config.yaml
model: "audio embedding model"
bias: "qkv"
pooling: "attention"
nesterov: true
Rows from block 3 of a small audio embedding model, named by matrix and row number. Rows with one number belong to one neuron. Each number is 200 + 20 x the weight over its row's rms, rounded and kept within 0 to 999. All counts start at 0.
After each neuron's rows are labels from the 100 clips, of 14976, where the neuron reaches its highest value: "responds to" is what is common among them. Only what is clearly more common there than usual is listed. The data: synthesized solo parts of chorales (CocoChorales). In brackets: how many of the 100.
# fc1: MLP up (model.blocks.3.mlp.fc1.weight, 480x160), inputs 0-159
# fc2: MLP down (model.blocks.3.mlp.fc2.weight, 160x480, transposed), outputs 0-159

fc1.463,166,238,190,185,185,178,190,198,227,207,208,162,196,216,236,178,205,205,183,203,180,194,196,177,191,212,181,216,205,187,185,213,177,183,158,164,195,191,214,211,200,197,214,176,206,152,193,206,188,199,191,201,200,212,188,179,225,195,215,206,192,195,203,195,199,185,183,146,235,173,180,193,246,198,219,206,172,210,177,219,234,186,187,203,150,231,178,226,147,198,166,190,196,184,185,178,207,214,225,188,191,181,190,187,205,169,174,185,174,193,192,168,217,209,186,210,171,198,202,182,192,233,192,196,216,180,193,169,177,153,184,198,223,167,193,207,178,202,195,189,217,205,209,223,182,180,172,211,232,210,192,198,218,203,183,201,242,203,180,185
fc2.463,212,231,198,210,209,217,194,213,193,214,174,190,185,216,192,180,216,183,190,200,163,194,220,216,205,215,210,216,229,196,206,201,215,184,192,215,209,220,217,184,209,168,190,228,207,221,215,207,185,179,180,216,210,229,185,173,188,197,190,170,202,187,193,235,200,174,199,263,169,210,202,178,186,194,171,196,180,194,215,190,198,182,198,171,239,184,182,203,199,181,213,195,185,212,219,203,165,179,229,216,194,186,211,229,185,185,190,182,173,205,214,229,193,171,228,191,197,212,163,230,179,215,222,211,215,187,219,220,194,210,235,177,196,218,185,206,227,213,170,221,187,212,138,167,202,221,205,244,187,209,165,224,205,201,182,180,208,249,240,174
responds to: double bass (100)

fc1.165,213,187,210,226,207,178,194,182,154,175,183,221,182,247,228,213,232,229,187,190,179,200,214,220,174,187,243,163,196,192,162,173,202,182,225,167,211,217,197,176,216,232,204,204,200,190,233,190,218,169,222,180,213,226,223,227,190,192,198,209,209,171,199,188,195,169,191,195,210,212,185,205,168,203,149,207,179,197,173,191,226,203,219,170,181,192,162,184,183,195,189,204,212,192,198,202,201,206,185,175,229,197,223,199,204,235,221,203,208,185,191,191,210,189,228,224,178,164,223,195,196,176,178,199,231,185,205,214,211,191,206,189,180,176,201,192,175,234,166,214,182,199,188,225,166,183,205,176,202,183,207,172,216,232,168,200,185,190,215,175
fc2.165,213,164,193,207,217,188,179,190,182,180,207,207,220,228,207,207,221,223,197,220,244,208,206,189,205,204,233,190,188,199,178,228,231,209,202,190,196,218,180,203,189,223,217,212,184,204,203,222,207,181,200,180,231,191,205,194,208,222,161,204,191,196,219,202,200,198,209,152,233,224,177,229,175,195,193,224,188,192,207,199,223,200,196,190,176,206,162,213,205,232,232,206,196,211,191,238,221,231,194,227,210,181,257,198,208,213,175,201,232,217,209,189,209,206,238,251,197,189,231,177,224,161,180,198,182,165,193,203,196,195,243,183,192,170,236,192,165,200,221,188,181,185,206,221,172,198,193,168,214,208,158,210,197,203,178,212,204,217,182,175
responds to: cello (100); note C#4 (37); note A#3 (28)

fc1.272,174,219,202,181,207,205,187,180,218,200,219,171,191,237,234,214,222,235,195,197,201,207,187,194,192,211,204,193,223,209,175,198,212,162,200,184,203,199,183,209,185,213,225,221,216,213,250,184,187,195,175,202,201,196,176,178,217,159,166,177,164,206,200,231,187,216,190,240,198,196,223,218,190,199,224,211,187,156,202,196,221,173,160,204,204,186,174,214,171,181,196,194,211,212,173,202,204,201,215,216,177,198,177,213,212,204,192,216,176,153,221,198,199,187,188,225,232,195,144,187,180,199,209,209,190,161,180,208,182,198,203,212,183,180,200,197,169,216,199,205,200,169,219,217,175,186,178,176,177,246,202,176,212,174,216,234,191,211,244,175
fc2.272,207,224,213,165,209,202,217,220,228,205,210,181,183,186,172,193,156,172,241,185,227,203,219,221,206,176,199,166,195,152,239,216,149,217,195,201,202,179,177,174,205,206,228,224,208,179,247,214,222,164,222,209,221,214,214,226,215,204,181,221,195,237,180,208,215,189,188,188,184,186,218,205,203,184,199,210,210,212,206,210,188,194,169,212,208,226,194,203,187,198,170,220,216,200,188,169,220,219,205,228,211,159,211,214,207,213,222,178,241,233,192,232,185,170,219,184,152,190,214,233,213,185,199,186,173,180,217,198,220,198,191,216,199,171,192,191,186,210,214,210,242,228,186,207,187,201,187,191,191,189,212,209,211,219,221,204,189,175,202,198
responds to: trombone (88); note D#4 (48); note F4 (36)

fc1.399,207,217,142,194,216,198,184,206,184,197,195,208,173,170,219,226,180,181,212,199,236,212,193,189,182,201,189,203,224,218,196,235,174,184,191,201,213,191,181,228,182,215,209,194,199,218,213,184,198,171,194,216,206,193,201,190,267,180,195,245,202,189,209,219,190,208,211,231,189,201,231,209,191,207,193,176,182,152,196,171,218,167,203,194,157,192,222,212,220,228,232,225,226,220,207,170,186,230,195,168,163,168,199,207,220,183,243,199,188,231,191,208,226,196,210,206,192,187,199,202,179,187,188,185,245,205,187,200,225,218,209,191,204,188,222,200,208,230,214,234,181,194,215,160,179,191,231,202,193,182,193,190,182,176,191,204,207,169,223,210
fc2.399,207,212,173,206,188,205,198,209,177,206,192,242,180,173,224,189,197,194,181,228,209,188,177,202,199,201,188,241,221,232,203,209,248,192,178,213,227,215,198,214,184,203,198,200,161,205,172,195,184,203,181,205,198,189,196,171,220,193,183,233,227,216,199,191,212,214,232,190,222,170,174,206,218,217,187,174,177,209,207,161,183,160,226,198,214,160,180,230,198,235,210,187,206,208,204,173,210,218,216,198,177,196,174,199,234,195,209,239,184,173,173,208,209,222,206,211,237,179,217,185,190,207,176,216,237,219,195,163,220,220,184,194,214,210,209,203,202,207,228,218,185,217,213,212,193,167,258,221,232,153,191,192,185,190,197,189,216,196,177,201
responds to: trumpet (100); note F#5 (32); note E5 (25)

fc1.212,222,166,207,194,218,210,208,203,202,168,212,201,177,195,204,198,193,193,221,216,181,188,185,208,224,214,206,169,189,148,179,189,179,190,197,200,177,210,187,183,187,216,208,207,191,220,198,192,160,190,220,178,233,207,207,199,235,237,252,258,223,218,177,192,198,220,199,199,177,174,211,197,236,181,207,213,225,197,183,222,229,201,203,173,199,236,262,201,182,232,192,188,199,214,202,180,224,192,199,186,201,167,196,171,188,189,206,239,178,155,163,236,182,176,187,195,206,194,212,216,211,211,197,213,190,171,215,187,216,210,206,187,226,198,155,217,206,208,211,214,198,204,197,183,205,178,194,197,182,180,195,221,218,207,203,176,204,216,247,208
fc2.212,196,158,232,212,190,164,200,190,201,226,188,230,216,200,215,250,181,217,214,181,168,186,200,199,188,222,210,226,190,246,215,188,203,216,221,201,188,205,202,217,202,210,215,171,194,191,190,202,213,214,181,181,131,248,230,216,150,188,198,203,197,217,241,184,185,199,235,193,181,188,210,177,208,211,224,208,205,178,237,176,217,195,202,216,211,184,224,204,206,177,199,234,190,233,241,192,171,213,223,199,196,203,189,235,182,185,216,215,190,202,205,215,226,211,186,183,202,173,193,178,202,222,211,209,196,223,201,212,198,193,176,187,176,201,178,191,191,172,197,246,220,200,195,225,207,219,194,204,233,182,209,212,219,188,197,193,226,176,162,204
responds to: double bass (51)

fc1.268,160,160,188,176,196,145,215,233,238,211,218,245,218,208,194,170,171,198,206,184,204,198,197,213,205,225,210,237,214,204,199,218,164,188,209,210,190,186,187,203,200,225,212,176,192,209,207,235,197,195,211,212,213,180,180,212,221,201,207,163,188,213,188,193,235,213,183,241,204,197,224,178,188,204,206,157,209,194,176,192,208,220,203,178,207,210,197,195,218,216,183,231,178,182,223,208,165,224,233,182,229,206,239,198,205,197,186,194,169,204,225,186,202,167,182,213,170,213,215,204,201,180,174,187,195,184,197,218,182,165,219,221,180,231,228,189,228,235,189,246,211,191,225,195,186,237,202,196,214,215,195,194,206,177,210,191,198,234,202,199
fc2.268,234,175,219,170,225,201,228,199,220,210,220,211,176,182,192,218,198,212,218,167,214,201,202,212,166,220,173,180,201,203,215,192,186,168,246,172,192,202,217,191,239,212,226,191,173,213,257,188,185,171,228,169,191,152,181,184,213,206,180,187,206,217,201,178,234,186,196,223,197,187,217,192,188,199,186,173,191,194,211,185,219,242,194,200,197,192,183,183,227,210,214,164,184,205,181,204,214,219,201,206,195,177,203,203,210,216,189,182,186,221,211,203,213,194,192,217,251,237,155,200,189,186,191,203,200,204,183,214,194,202,229,218,201,208,215,193,178,256,207,207,231,181,210,174,207,232,223,209,208,193,165,192,192,216,177,165,176,211,199,222
responds to: viola (100); note F4 (41); note D#4 (34)

fc1.319,224,209,236,179,208,180,192,186,179,204,152,212,174,191,216,209,211,190,179,177,208,197,192,203,162,193,165,226,207,199,190,211,188,178,187,222,218,193,214,203,229,230,203,202,234,223,206,198,165,228,197,184,174,203,211,216,224,205,220,176,214,183,174,225,173,207,191,211,189,206,179,219,231,228,203,212,217,225,201,215,209,245,181,223,177,198,180,187,177,189,154,208,169,177,184,218,184,158,189,175,200,212,174,187,191,176,224,179,186,166,197,166,204,179,218,171,188,189,209,197,197,198,220,210,191,189,243,185,172,205,201,224,243,192,194,170,199,169,234,195,226,219,200,191,189,193,200,223,214,239,178,212,186,210,207,212,217,193,244,200
fc2.319,195,180,208,223,216,247,182,205,188,197,245,204,240,194,188,210,196,211,214,199,200,206,184,211,225,213,231,217,176,199,170,188,218,213,198,195,245,193,170,164,206,205,202,213,142,208,190,233,221,165,204,147,199,224,204,198,209,204,204,201,218,204,204,217,220,203,187,181,181,211,231,223,172,189,208,197,205,191,213,188,180,160,197,169,223,178,208,206,227,223,212,175,236,227,188,184,233,227,215,223,218,197,237,216,189,204,217,184,225,200,171,206,223,204,221,210,200,199,188,215,209,187,189,193,219,201,168,195,213,201,189,171,169,187,210,218,208,209,173,208,185,161,203,214,189,201,200,196,210,166,221,220,234,224,206,233,196,203,149,192
responds to: viola (100); note D#4 (32); note D4 (31)

fc1.187,200,205,171,193,217,151,190,226,179,214,208,194,177,200,223,189,153,192,211,248,207,196,230,201,201,197,199,207,207,175,202,162,224,219,197,207,216,228,199,201,190,215,180,229,203,205,197,214,167,187,226,187,218,194,199,170,243,214,220,186,204,189,188,241,188,198,204,214,210,170,190,176,227,211,196,180,217,206,187,238,160,190,243,158,191,191,198,198,207,212,197,183,219,231,194,200,215,217,191,161,175,155,164,180,199,207,195,210,178,172,182,209,160,201,214,204,202,209,246,228,185,184,178,209,218,190,201,196,195,212,200,177,219,200,200,211,208,203,215,191,191,215,184,206,228,236,228,208,201,205,188,139,212,215,222,210,221,219,188,210
fc2.187,196,187,156,194,183,207,209,199,183,195,176,221,160,173,194,221,194,160,192,205,206,210,191,162,209,203,173,212,225,213,194,212,208,153,176,198,232,193,193,227,152,201,199,206,188,191,197,174,182,202,169,196,210,194,196,181,214,209,182,265,203,189,186,210,197,221,205,190,206,194,204,201,210,193,217,182,190,215,175,194,203,155,210,207,190,208,217,247,196,208,211,240,215,217,201,159,202,207,232,165,186,206,177,227,222,189,206,228,178,166,189,184,212,199,185,200,234,183,235,209,178,202,186,187,208,203,208,168,197,211,213,198,215,196,208,201,182,197,221,236,166,219,229,188,165,157,240,228,221,197,190,195,215,181,188,215,200,175,183,201
responds to: trumpet (100); note E5 (39); note D#5 (31)

fc1.132,243,226,189,235,190,145,210,240,196,215,199,221,210,204,192,194,197,206,202,218,216,203,243,173,189,178,206,186,217,198,226,176,178,174,182,238,242,223,188,176,173,194,210,200,186,192,200,175,199,178,177,215,214,222,161,157,229,159,177,216,203,212,203,214,227,182,188,177,202,223,203,178,195,186,227,191,191,192,237,195,220,211,216,215,182,205,187,205,228,243,192,206,217,176,211,186,196,211,199,160,179,198,217,185,174,208,210,219,176,201,193,198,216,208,192,193,194,193,220,228,165,214,251,187,215,183,200,214,199,183,235,162,215,189,207,173,213,208,184,198,214,186,237,203,201,201,244,191,223,206,203,198,215,209,209,216,205,190,189,223
fc2.132,226,211,202,186,205,202,169,205,202,189,177,180,175,172,214,222,130,179,201,221,223,225,196,204,199,176,191,221,194,193,185,200,216,192,188,192,236,218,229,203,194,232,174,215,171,205,184,197,167,192,183,178,219,176,224,187,217,204,224,214,198,181,172,212,194,183,184,213,166,154,190,207,223,189,207,182,204,196,165,203,187,204,226,215,175,221,189,239,158,209,224,175,226,215,162,212,243,208,213,202,182,201,192,188,223,213,202,179,214,188,185,187,205,200,215,217,235,197,228,209,214,208,200,190,217,209,182,176,204,219,217,185,216,184,207,187,186,184,257,205,187,212,195,226,208,161,227,200,227,212,192,204,209,210,197,210,199,231,148,220
responds to: trumpet (99); note D#5 (85)

fc1.27,174,177,189,193,201,187,229,211,183,175,243,205,189,210,220,216,206,206,218,191,230,186,180,180,192,175,227,203,194,199,193,154,193,179,197,182,233,195,174,176,185,203,237,196,180,195,198,220,221,187,190,217,196,211,193,209,250,186,218,213,220,186,182,211,199,195,206,164,225,207,180,163,206,203,180,176,175,226,193,187,179,198,171,216,185,166,210,206,193,216,177,215,199,225,192,214,203,220,187,223,170,198,196,224,171,239,217,198,194,227,190,216,183,204,209,159,196,184,161,180,199,191,162,182,197,212,220,187,197,188,171,194,172,219,146,229,216,175,200,207,193,251,213,182,163,198,191,200,216,187,204,181,167,227,181,195,166,195,228,197
fc2.27,213,176,221,209,218,220,198,203,222,229,168,213,213,201,206,194,213,167,206,185,229,206,210,185,217,208,199,214,191,209,206,254,154,205,185,238,185,186,226,200,241,207,205,197,189,175,199,206,203,204,181,194,175,194,170,192,173,197,223,193,232,191,220,180,209,201,221,197,179,254,212,186,166,187,210,200,222,198,220,191,221,230,204,237,213,191,195,205,196,148,186,195,213,201,189,173,213,183,226,202,199,210,188,194,196,186,200,186,176,234,194,157,224,172,238,193,213,204,190,220,168,200,245,201,199,197,194,192,185,256,221,197,175,181,233,205,180,214,197,178,192,188,199,213,211,206,173,211,187,208,219,205,234,161,171,208,243,188,193,202
responds to: violin (78); note F#5 (31)

fc1.307,173,221,212,149,202,169,208,236,193,201,255,190,195,198,200,189,216,186,198,173,203,195,213,199,201,210,189,137,203,164,215,175,223,203,219,179,227,182,165,180,173,232,205,206,219,220,232,211,192,200,207,221,168,206,180,211,251,152,186,195,174,233,189,205,200,192,212,218,197,203,221,236,208,203,217,235,174,176,202,190,215,164,164,191,224,205,203,222,182,201,186,223,214,180,200,184,182,213,202,222,197,175,189,234,204,191,175,216,201,184,219,180,169,214,197,173,179,184,206,208,205,204,185,197,169,165,196,193,198,182,192,224,225,165,194,197,172,197,202,212,194,227,201,205,186,218,194,201,166,217,188,179,215,195,214,222,192,194,211,185
fc2.307,196,219,230,151,225,196,219,218,216,213,218,190,194,193,169,207,175,180,235,182,215,209,206,192,234,211,198,155,182,160,233,194,192,191,194,200,213,158,180,213,181,211,227,197,219,203,259,197,203,183,233,193,194,213,199,200,236,213,200,219,171,238,202,226,227,187,162,196,156,187,229,224,202,185,241,224,193,199,204,207,218,187,191,206,183,223,200,209,190,172,190,223,208,183,194,179,189,205,199,195,202,161,187,220,205,203,208,192,197,191,217,209,184,197,189,169,172,193,202,225,211,204,226,200,181,157,217,201,223,196,185,193,197,161,190,215,186,185,198,218,241,248,192,209,170,198,187,194,177,236,195,201,203,183,219,224,181,204,212,205
responds to: trombone (100); note D#4 (60); note F4 (42)

fc1.113,223,184,181,219,211,215,190,252,174,197,213,178,206,231,221,205,214,250,171,179,213,223,187,216,233,196,197,218,181,202,218,196,223,174,200,171,211,222,181,180,204,179,208,169,221,165,191,226,207,181,204,217,243,219,203,167,204,185,216,220,190,171,222,173,162,202,232,204,177,248,187,216,192,219,210,175,201,209,193,196,190,201,235,173,189,187,170,204,220,230,195,215,187,195,198,200,183,213,178,173,210,228,211,182,186,216,218,203,180,205,218,189,217,218,203,225,151,207,184,185,198,181,158,217,204,193,228,214,196,183,206,206,225,201,201,193,191,190,179,220,240,203,192,250,211,201,211,225,200,199,204,232,201,209,207,193,174,220,210,228
fc2.113,218,204,229,205,192,196,186,170,184,184,192,222,179,175,210,204,178,175,164,191,226,185,199,180,200,208,234,191,209,183,172,201,191,209,189,202,219,207,202,208,193,208,202,201,221,207,193,223,228,227,200,179,188,165,214,221,213,209,212,174,240,189,182,241,210,191,196,210,211,197,211,202,218,221,215,233,202,229,177,211,222,189,178,205,140,217,212,213,189,186,230,180,234,200,211,203,223,197,227,245,197,176,200,205,188,201,224,167,227,145,213,206,201,190,207,157,214,199,190,216,181,210,192,190,220,223,190,167,174,198,232,169,169,210,224,212,230,189,202,188,202,234,199,172,150,207,156,223,222,210,215,170,227,192,200,205,195,197,207,194
responds to: violin (32); viola (28)

fc1.217,192,227,215,165,213,176,198,216,210,223,218,206,197,185,203,187,200,187,208,178,230,198,199,230,216,228,193,174,211,192,216,169,177,197,227,198,214,170,183,213,174,218,201,195,243,199,232,189,191,201,198,205,202,202,211,180,253,169,179,213,195,232,217,231,203,196,187,183,181,198,213,233,199,188,223,204,185,186,192,194,207,162,185,185,223,212,208,224,191,181,178,205,240,199,240,190,184,195,221,235,203,191,166,219,213,217,190,201,182,172,237,159,156,203,193,185,199,204,207,206,225,198,215,192,184,159,210,215,204,190,177,202,211,162,177,198,155,191,192,234,214,233,178,202,158,200,193,176,168,207,186,178,210,188,216,209,199,219,228,168
fc2.217,208,228,223,152,224,190,203,214,207,227,238,186,201,194,185,201,178,174,223,176,220,203,206,195,219,203,186,160,198,162,231,197,180,196,192,197,203,171,169,221,186,217,221,211,207,211,248,205,209,188,243,203,181,205,188,197,238,210,195,224,174,221,192,253,237,204,169,194,160,192,215,232,192,190,231,224,178,200,193,216,211,199,189,215,170,224,200,214,177,166,185,227,225,190,202,185,198,216,190,211,202,174,176,232,219,200,209,183,195,207,221,189,184,185,210,165,187,183,212,237,217,205,209,202,177,171,212,203,213,177,192,222,211,170,202,223,178,198,208,213,211,233,180,207,172,196,160,197,173,221,193,191,215,194,210,235,181,185,216,196
responds to: trombone (100); note F4 (32); note D#4 (32)

fc1.479,193,217,238,215,200,201,203,158,135,205,181,173,225,162,172,202,207,190,177,194,193,216,204,229,177,220,183,210,189,213,195,181,207,181,218,172,225,180,200,213,211,237,216,238,228,244,184,186,185,201,194,167,192,198,219,176,214,202,180,190,205,204,186,229,206,207,221,208,166,187,193,223,187,201,219,209,220,218,192,205,170,185,197,164,211,197,189,209,179,172,194,175,199,216,178,201,203,184,211,170,205,205,182,207,155,200,186,183,191,178,214,198,172,158,249,198,195,191,252,194,201,182,189,219,222,163,212,189,173,203,162,160,213,181,207,193,203,173,202,205,199,212,193,231,175,190,198,191,205,209,166,191,187,222,214,204,217,204,200,191
fc2.479,159,214,177,196,178,218,191,219,212,197,190,211,191,180,199,162,216,210,208,229,196,202,215,193,198,185,215,211,172,171,207,171,209,211,232,215,185,166,148,200,172,187,188,171,223,183,199,209,203,203,209,196,216,178,194,191,212,168,200,213,185,206,215,171,208,197,165,175,203,186,195,200,198,209,171,217,189,206,215,212,133,213,222,188,194,215,186,222,220,220,230,232,203,189,239,226,168,201,213,257,201,176,231,168,242,166,206,198,211,196,209,200,171,261,178,208,222,246,193,196,211,201,193,185,190,196,206,195,197,194,219,208,199,201,224,194,176,208,193,188,190,223,219,201,221,212,214,197,209,204,239,206,230,194,217,224,206,225,201,197
responds to: trumpet (100); note D#5 (51); note F5 (36)

fc1.346,162,178,180,193,194,214,227,194,219,202,203,236,206,206,196,214,181,192,239,177,210,198,190,208,181,209,196,188,217,205,208,192,154,238,196,215,222,185,169,183,192,188,184,200,193,203,180,172,225,207,175,180,180,186,202,231,218,164,180,219,204,212,191,196,201,202,176,212,188,239,236,185,207,214,183,194,203,146,196,186,197,200,191,213,202,175,244,194,222,244,218,239,190,220,206,213,173,177,203,224,172,212,198,223,208,204,202,181,226,222,223,178,194,230,191,201,246,240,189,172,202,194,193,199,229,200,218,202,181,208,204,189,206,189,192,161,185,174,240,230,181,188,189,212,184,217,206,202,173,181,210,192,204,241,223,163,186,168,199,209
fc2.346,205,176,212,216,222,197,234,186,186,214,169,206,220,205,180,204,203,206,210,211,197,180,208,229,189,199,192,237,203,202,219,232,238,218,201,208,186,183,216,201,216,176,230,191,196,181,177,194,203,218,195,209,196,216,199,168,168,220,185,219,222,203,224,163,212,239,208,190,178,184,196,183,199,181,194,210,213,265,241,190,183,202,216,194,247,232,229,199,212,183,217,204,198,192,235,186,195,202,229,180,209,237,178,234,200,176,157,197,177,194,195,175,200,180,206,193,213,198,174,173,183,219,228,219,193,184,198,198,244,183,194,202,220,232,177,192,177,195,215,176,219,223,221,144,178,223,197,194,183,175,193,204,182,192,199,191,181,176,225,196
responds to: violin (39); flute (28)

fc1.142,182,199,212,226,197,197,223,196,169,219,188,189,180,190,238,190,167,197,198,241,160,202,195,202,224,201,232,215,204,220,162,198,203,220,220,213,194,202,185,207,203,211,178,167,176,187,176,207,207,204,186,181,213,221,195,214,181,208,218,201,219,224,211,197,172,200,206,190,240,197,173,183,192,217,160,188,206,232,196,175,232,235,210,176,223,211,212,188,217,206,205,222,174,194,244,197,223,203,191,167,209,212,180,179,193,178,218,196,198,179,216,213,191,160,238,210,176,197,226,207,201,211,227,207,251,233,209,195,194,195,196,187,198,226,230,202,224,181,176,152,229,161,196,201,194,188,213,212,189,189,173,188,169,218,174,197,237,235,190,215
fc2.142,185,181,210,171,219,191,194,212,195,184,228,205,176,206,182,216,201,177,223,158,215,202,216,180,225,200,186,198,212,162,226,172,227,179,180,216,195,175,198,195,198,213,223,203,215,184,227,237,213,207,200,205,214,214,238,195,234,210,210,229,172,214,148,228,200,213,196,188,200,219,236,224,204,211,229,207,183,138,194,195,198,191,176,204,228,195,202,188,219,201,169,215,255,210,198,179,221,215,187,230,211,144,195,228,182,195,214,201,203,217,203,220,193,192,221,183,215,186,202,213,202,217,198,182,182,198,207,204,194,195,159,230,224,203,186,219,176,196,212,212,205,236,192,170,179,205,158,210,188,220,214,199,222,214,209,222,176,206,237,194
responds to: trumpet (97); note F5 (63); note D#5 (63)

fc1.330,212,199,213,207,211,212,233,239,204,187,220,199,225,213,224,219,203,187,255,216,178,201,154,193,221,194,241,201,183,188,207,228,231,207,192,168,179,188,185,202,208,219,194,210,193,216,209,205,174,155,204,195,201,223,208,198,219,215,186,200,219,228,167,219,212,236,177,202,200,164,216,199,209,205,201,179,205,166,184,205,230,188,213,207,175,223,231,187,199,219,202,207,178,172,225,206,185,200,198,176,210,206,178,233,208,203,203,205,164,154,202,243,203,197,191,215,189,173,224,216,216,213,214,191,172,179,209,210,240,174,222,202,177,193,209,236,217,203,213,210,214,189,194,211,222,227,195,180,151,211,201,211,166,182,237,200,219,232,174,198
fc2.330,182,184,214,198,235,177,183,193,201,210,169,205,168,202,162,179,174,217,197,170,181,190,222,209,200,211,201,205,206,216,235,173,129,216,174,158,194,189,185,177,193,183,196,197,205,188,214,182,204,196,202,216,195,215,212,203,202,185,219,218,201,214,227,200,160,177,220,229,187,200,202,206,168,194,192,216,217,186,189,211,185,190,187,180,157,176,234,204,180,197,197,197,215,239,189,202,224,207,193,174,207,201,199,215,185,206,195,221,190,206,201,248,213,239,202,219,237,222,139,200,176,220,227,180,225,184,181,214,203,153,201,163,185,188,198,213,187,204,222,235,164,192,195,198,203,204,195,203,188,198,209,177,219,196,193,224,208,193,239,216
responds to: trombone (87); note D4 (74); note E4 (44)

fc1.20,218,218,162,178,196,154,190,221,213,212,200,194,173,184,226,179,162,185,182,212,193,208,233,183,201,204,204,203,262,197,208,213,210,188,178,224,199,219,196,189,187,200,221,204,185,186,231,180,203,178,197,188,213,199,212,175,242,196,196,190,201,203,178,228,217,193,198,205,205,189,206,175,213,192,193,182,188,186,177,200,225,189,210,201,158,172,206,214,167,209,206,206,217,203,194,160,224,232,163,171,146,195,181,207,205,203,220,182,185,217,192,190,210,194,210,202,180,188,209,200,152,188,184,212,255,190,200,202,200,230,174,188,215,184,203,190,167,236,204,228,185,186,226,169,213,217,231,167,222,165,206,180,176,192,190,211,236,194,203,187
fc2.20,221,215,179,201,186,204,206,214,174,215,183,204,191,171,210,192,191,188,201,225,208,205,189,200,171,194,164,217,227,195,201,223,186,160,166,219,208,197,220,200,190,217,212,222,144,214,221,175,168,193,190,185,211,186,206,163,218,216,201,230,243,220,196,211,209,232,209,182,194,171,181,195,210,206,201,181,183,188,207,162,200,142,219,213,200,195,191,219,213,219,197,223,212,223,201,181,185,219,202,137,171,195,162,221,227,186,197,208,175,210,170,217,217,194,221,193,221,172,199,200,176,212,198,198,235,207,191,165,214,189,195,166,218,209,200,198,212,236,224,200,207,185,232,214,159,174,236,205,214,174,173,189,188,204,185,185,202,210,177,203
responds to: trumpet (100); note F#5 (35); note B4 (28)

fc1.30,190,192,184,208,198,204,187,225,195,193,195,204,162,185,185,162,206,194,186,220,205,212,198,212,174,146,211,169,214,202,155,232,152,159,211,202,176,183,164,198,212,185,209,191,193,204,206,184,195,196,192,185,228,178,221,223,216,187,210,187,215,189,200,220,216,196,196,223,147,201,218,197,186,184,191,199,170,168,197,199,194,186,202,176,175,219,208,204,201,185,202,217,226,221,198,164,194,234,183,139,169,199,214,208,205,185,210,175,186,242,210,206,181,173,209,176,235,185,203,193,194,169,213,214,212,214,212,193,204,224,190,198,249,180,206,206,158,210,173,230,182,182,199,191,167,185,182,196,209,173,207,208,163,211,182,178,200,171,193,204
fc2.30,233,214,190,214,212,199,200,186,193,205,162,202,209,193,182,208,222,193,192,224,161,182,184,192,179,181,171,211,201,224,245,228,212,186,181,210,223,238,226,226,162,229,177,200,157,189,197,199,200,206,194,183,198,192,198,158,219,189,186,220,218,213,214,197,216,211,221,194,207,188,163,225,213,228,201,189,167,188,215,186,221,166,223,231,238,190,191,239,202,182,207,205,181,192,204,211,207,222,221,193,202,188,195,196,241,186,221,230,182,193,199,195,216,187,179,206,274,191,169,190,180,208,200,220,230,236,209,197,210,180,208,185,203,211,221,188,206,210,223,196,207,186,215,247,211,168,240,195,216,188,194,190,215,172,207,200,214,222,200,185
responds to: trumpet (100); note E5 (35)

fc1.387,210,198,227,184,232,199,210,207,193,214,195,201,202,171,229,209,159,171,206,222,198,210,215,214,213,255,198,205,187,199,204,171,205,197,200,185,188,225,181,185,181,207,199,177,180,184,187,223,223,180,200,185,167,166,190,178,190,197,217,238,205,184,205,187,205,228,163,180,180,185,244,182,196,195,181,210,211,167,194,191,213,226,202,202,207,233,211,213,230,174,200,185,184,193,236,196,205,205,236,225,189,225,220,204,174,201,178,173,201,203,197,188,200,175,205,226,208,169,201,214,230,207,200,208,212,196,198,211,206,161,219,209,159,184,196,187,225,193,224,156,185,189,178,246,164,217,228,201,162,153,198,185,203,208,184,193,180,237,172,181
fc2.387,201,198,197,248,180,178,198,192,204,188,200,223,204,223,213,165,224,208,185,189,210,190,201,208,180,191,196,193,224,198,223,209,204,187,209,221,179,198,213,232,224,188,200,223,215,219,197,185,181,197,205,197,209,213,191,216,213,208,176,185,227,175,170,243,177,206,245,182,227,175,154,185,246,205,223,185,206,206,179,224,158,177,202,182,234,195,188,201,175,203,197,225,235,186,188,222,188,202,249,201,224,143,180,219,177,219,181,221,193,178,222,206,184,177,208,142,243,224,221,189,199,226,204,187,195,180,190,192,209,208,183,228,228,197,200,176,182,201,208,197,232,196,224,198,197,183,186,217,216,226,201,181,214,216,208,192,198,198,233,201
responds to: double bass (96)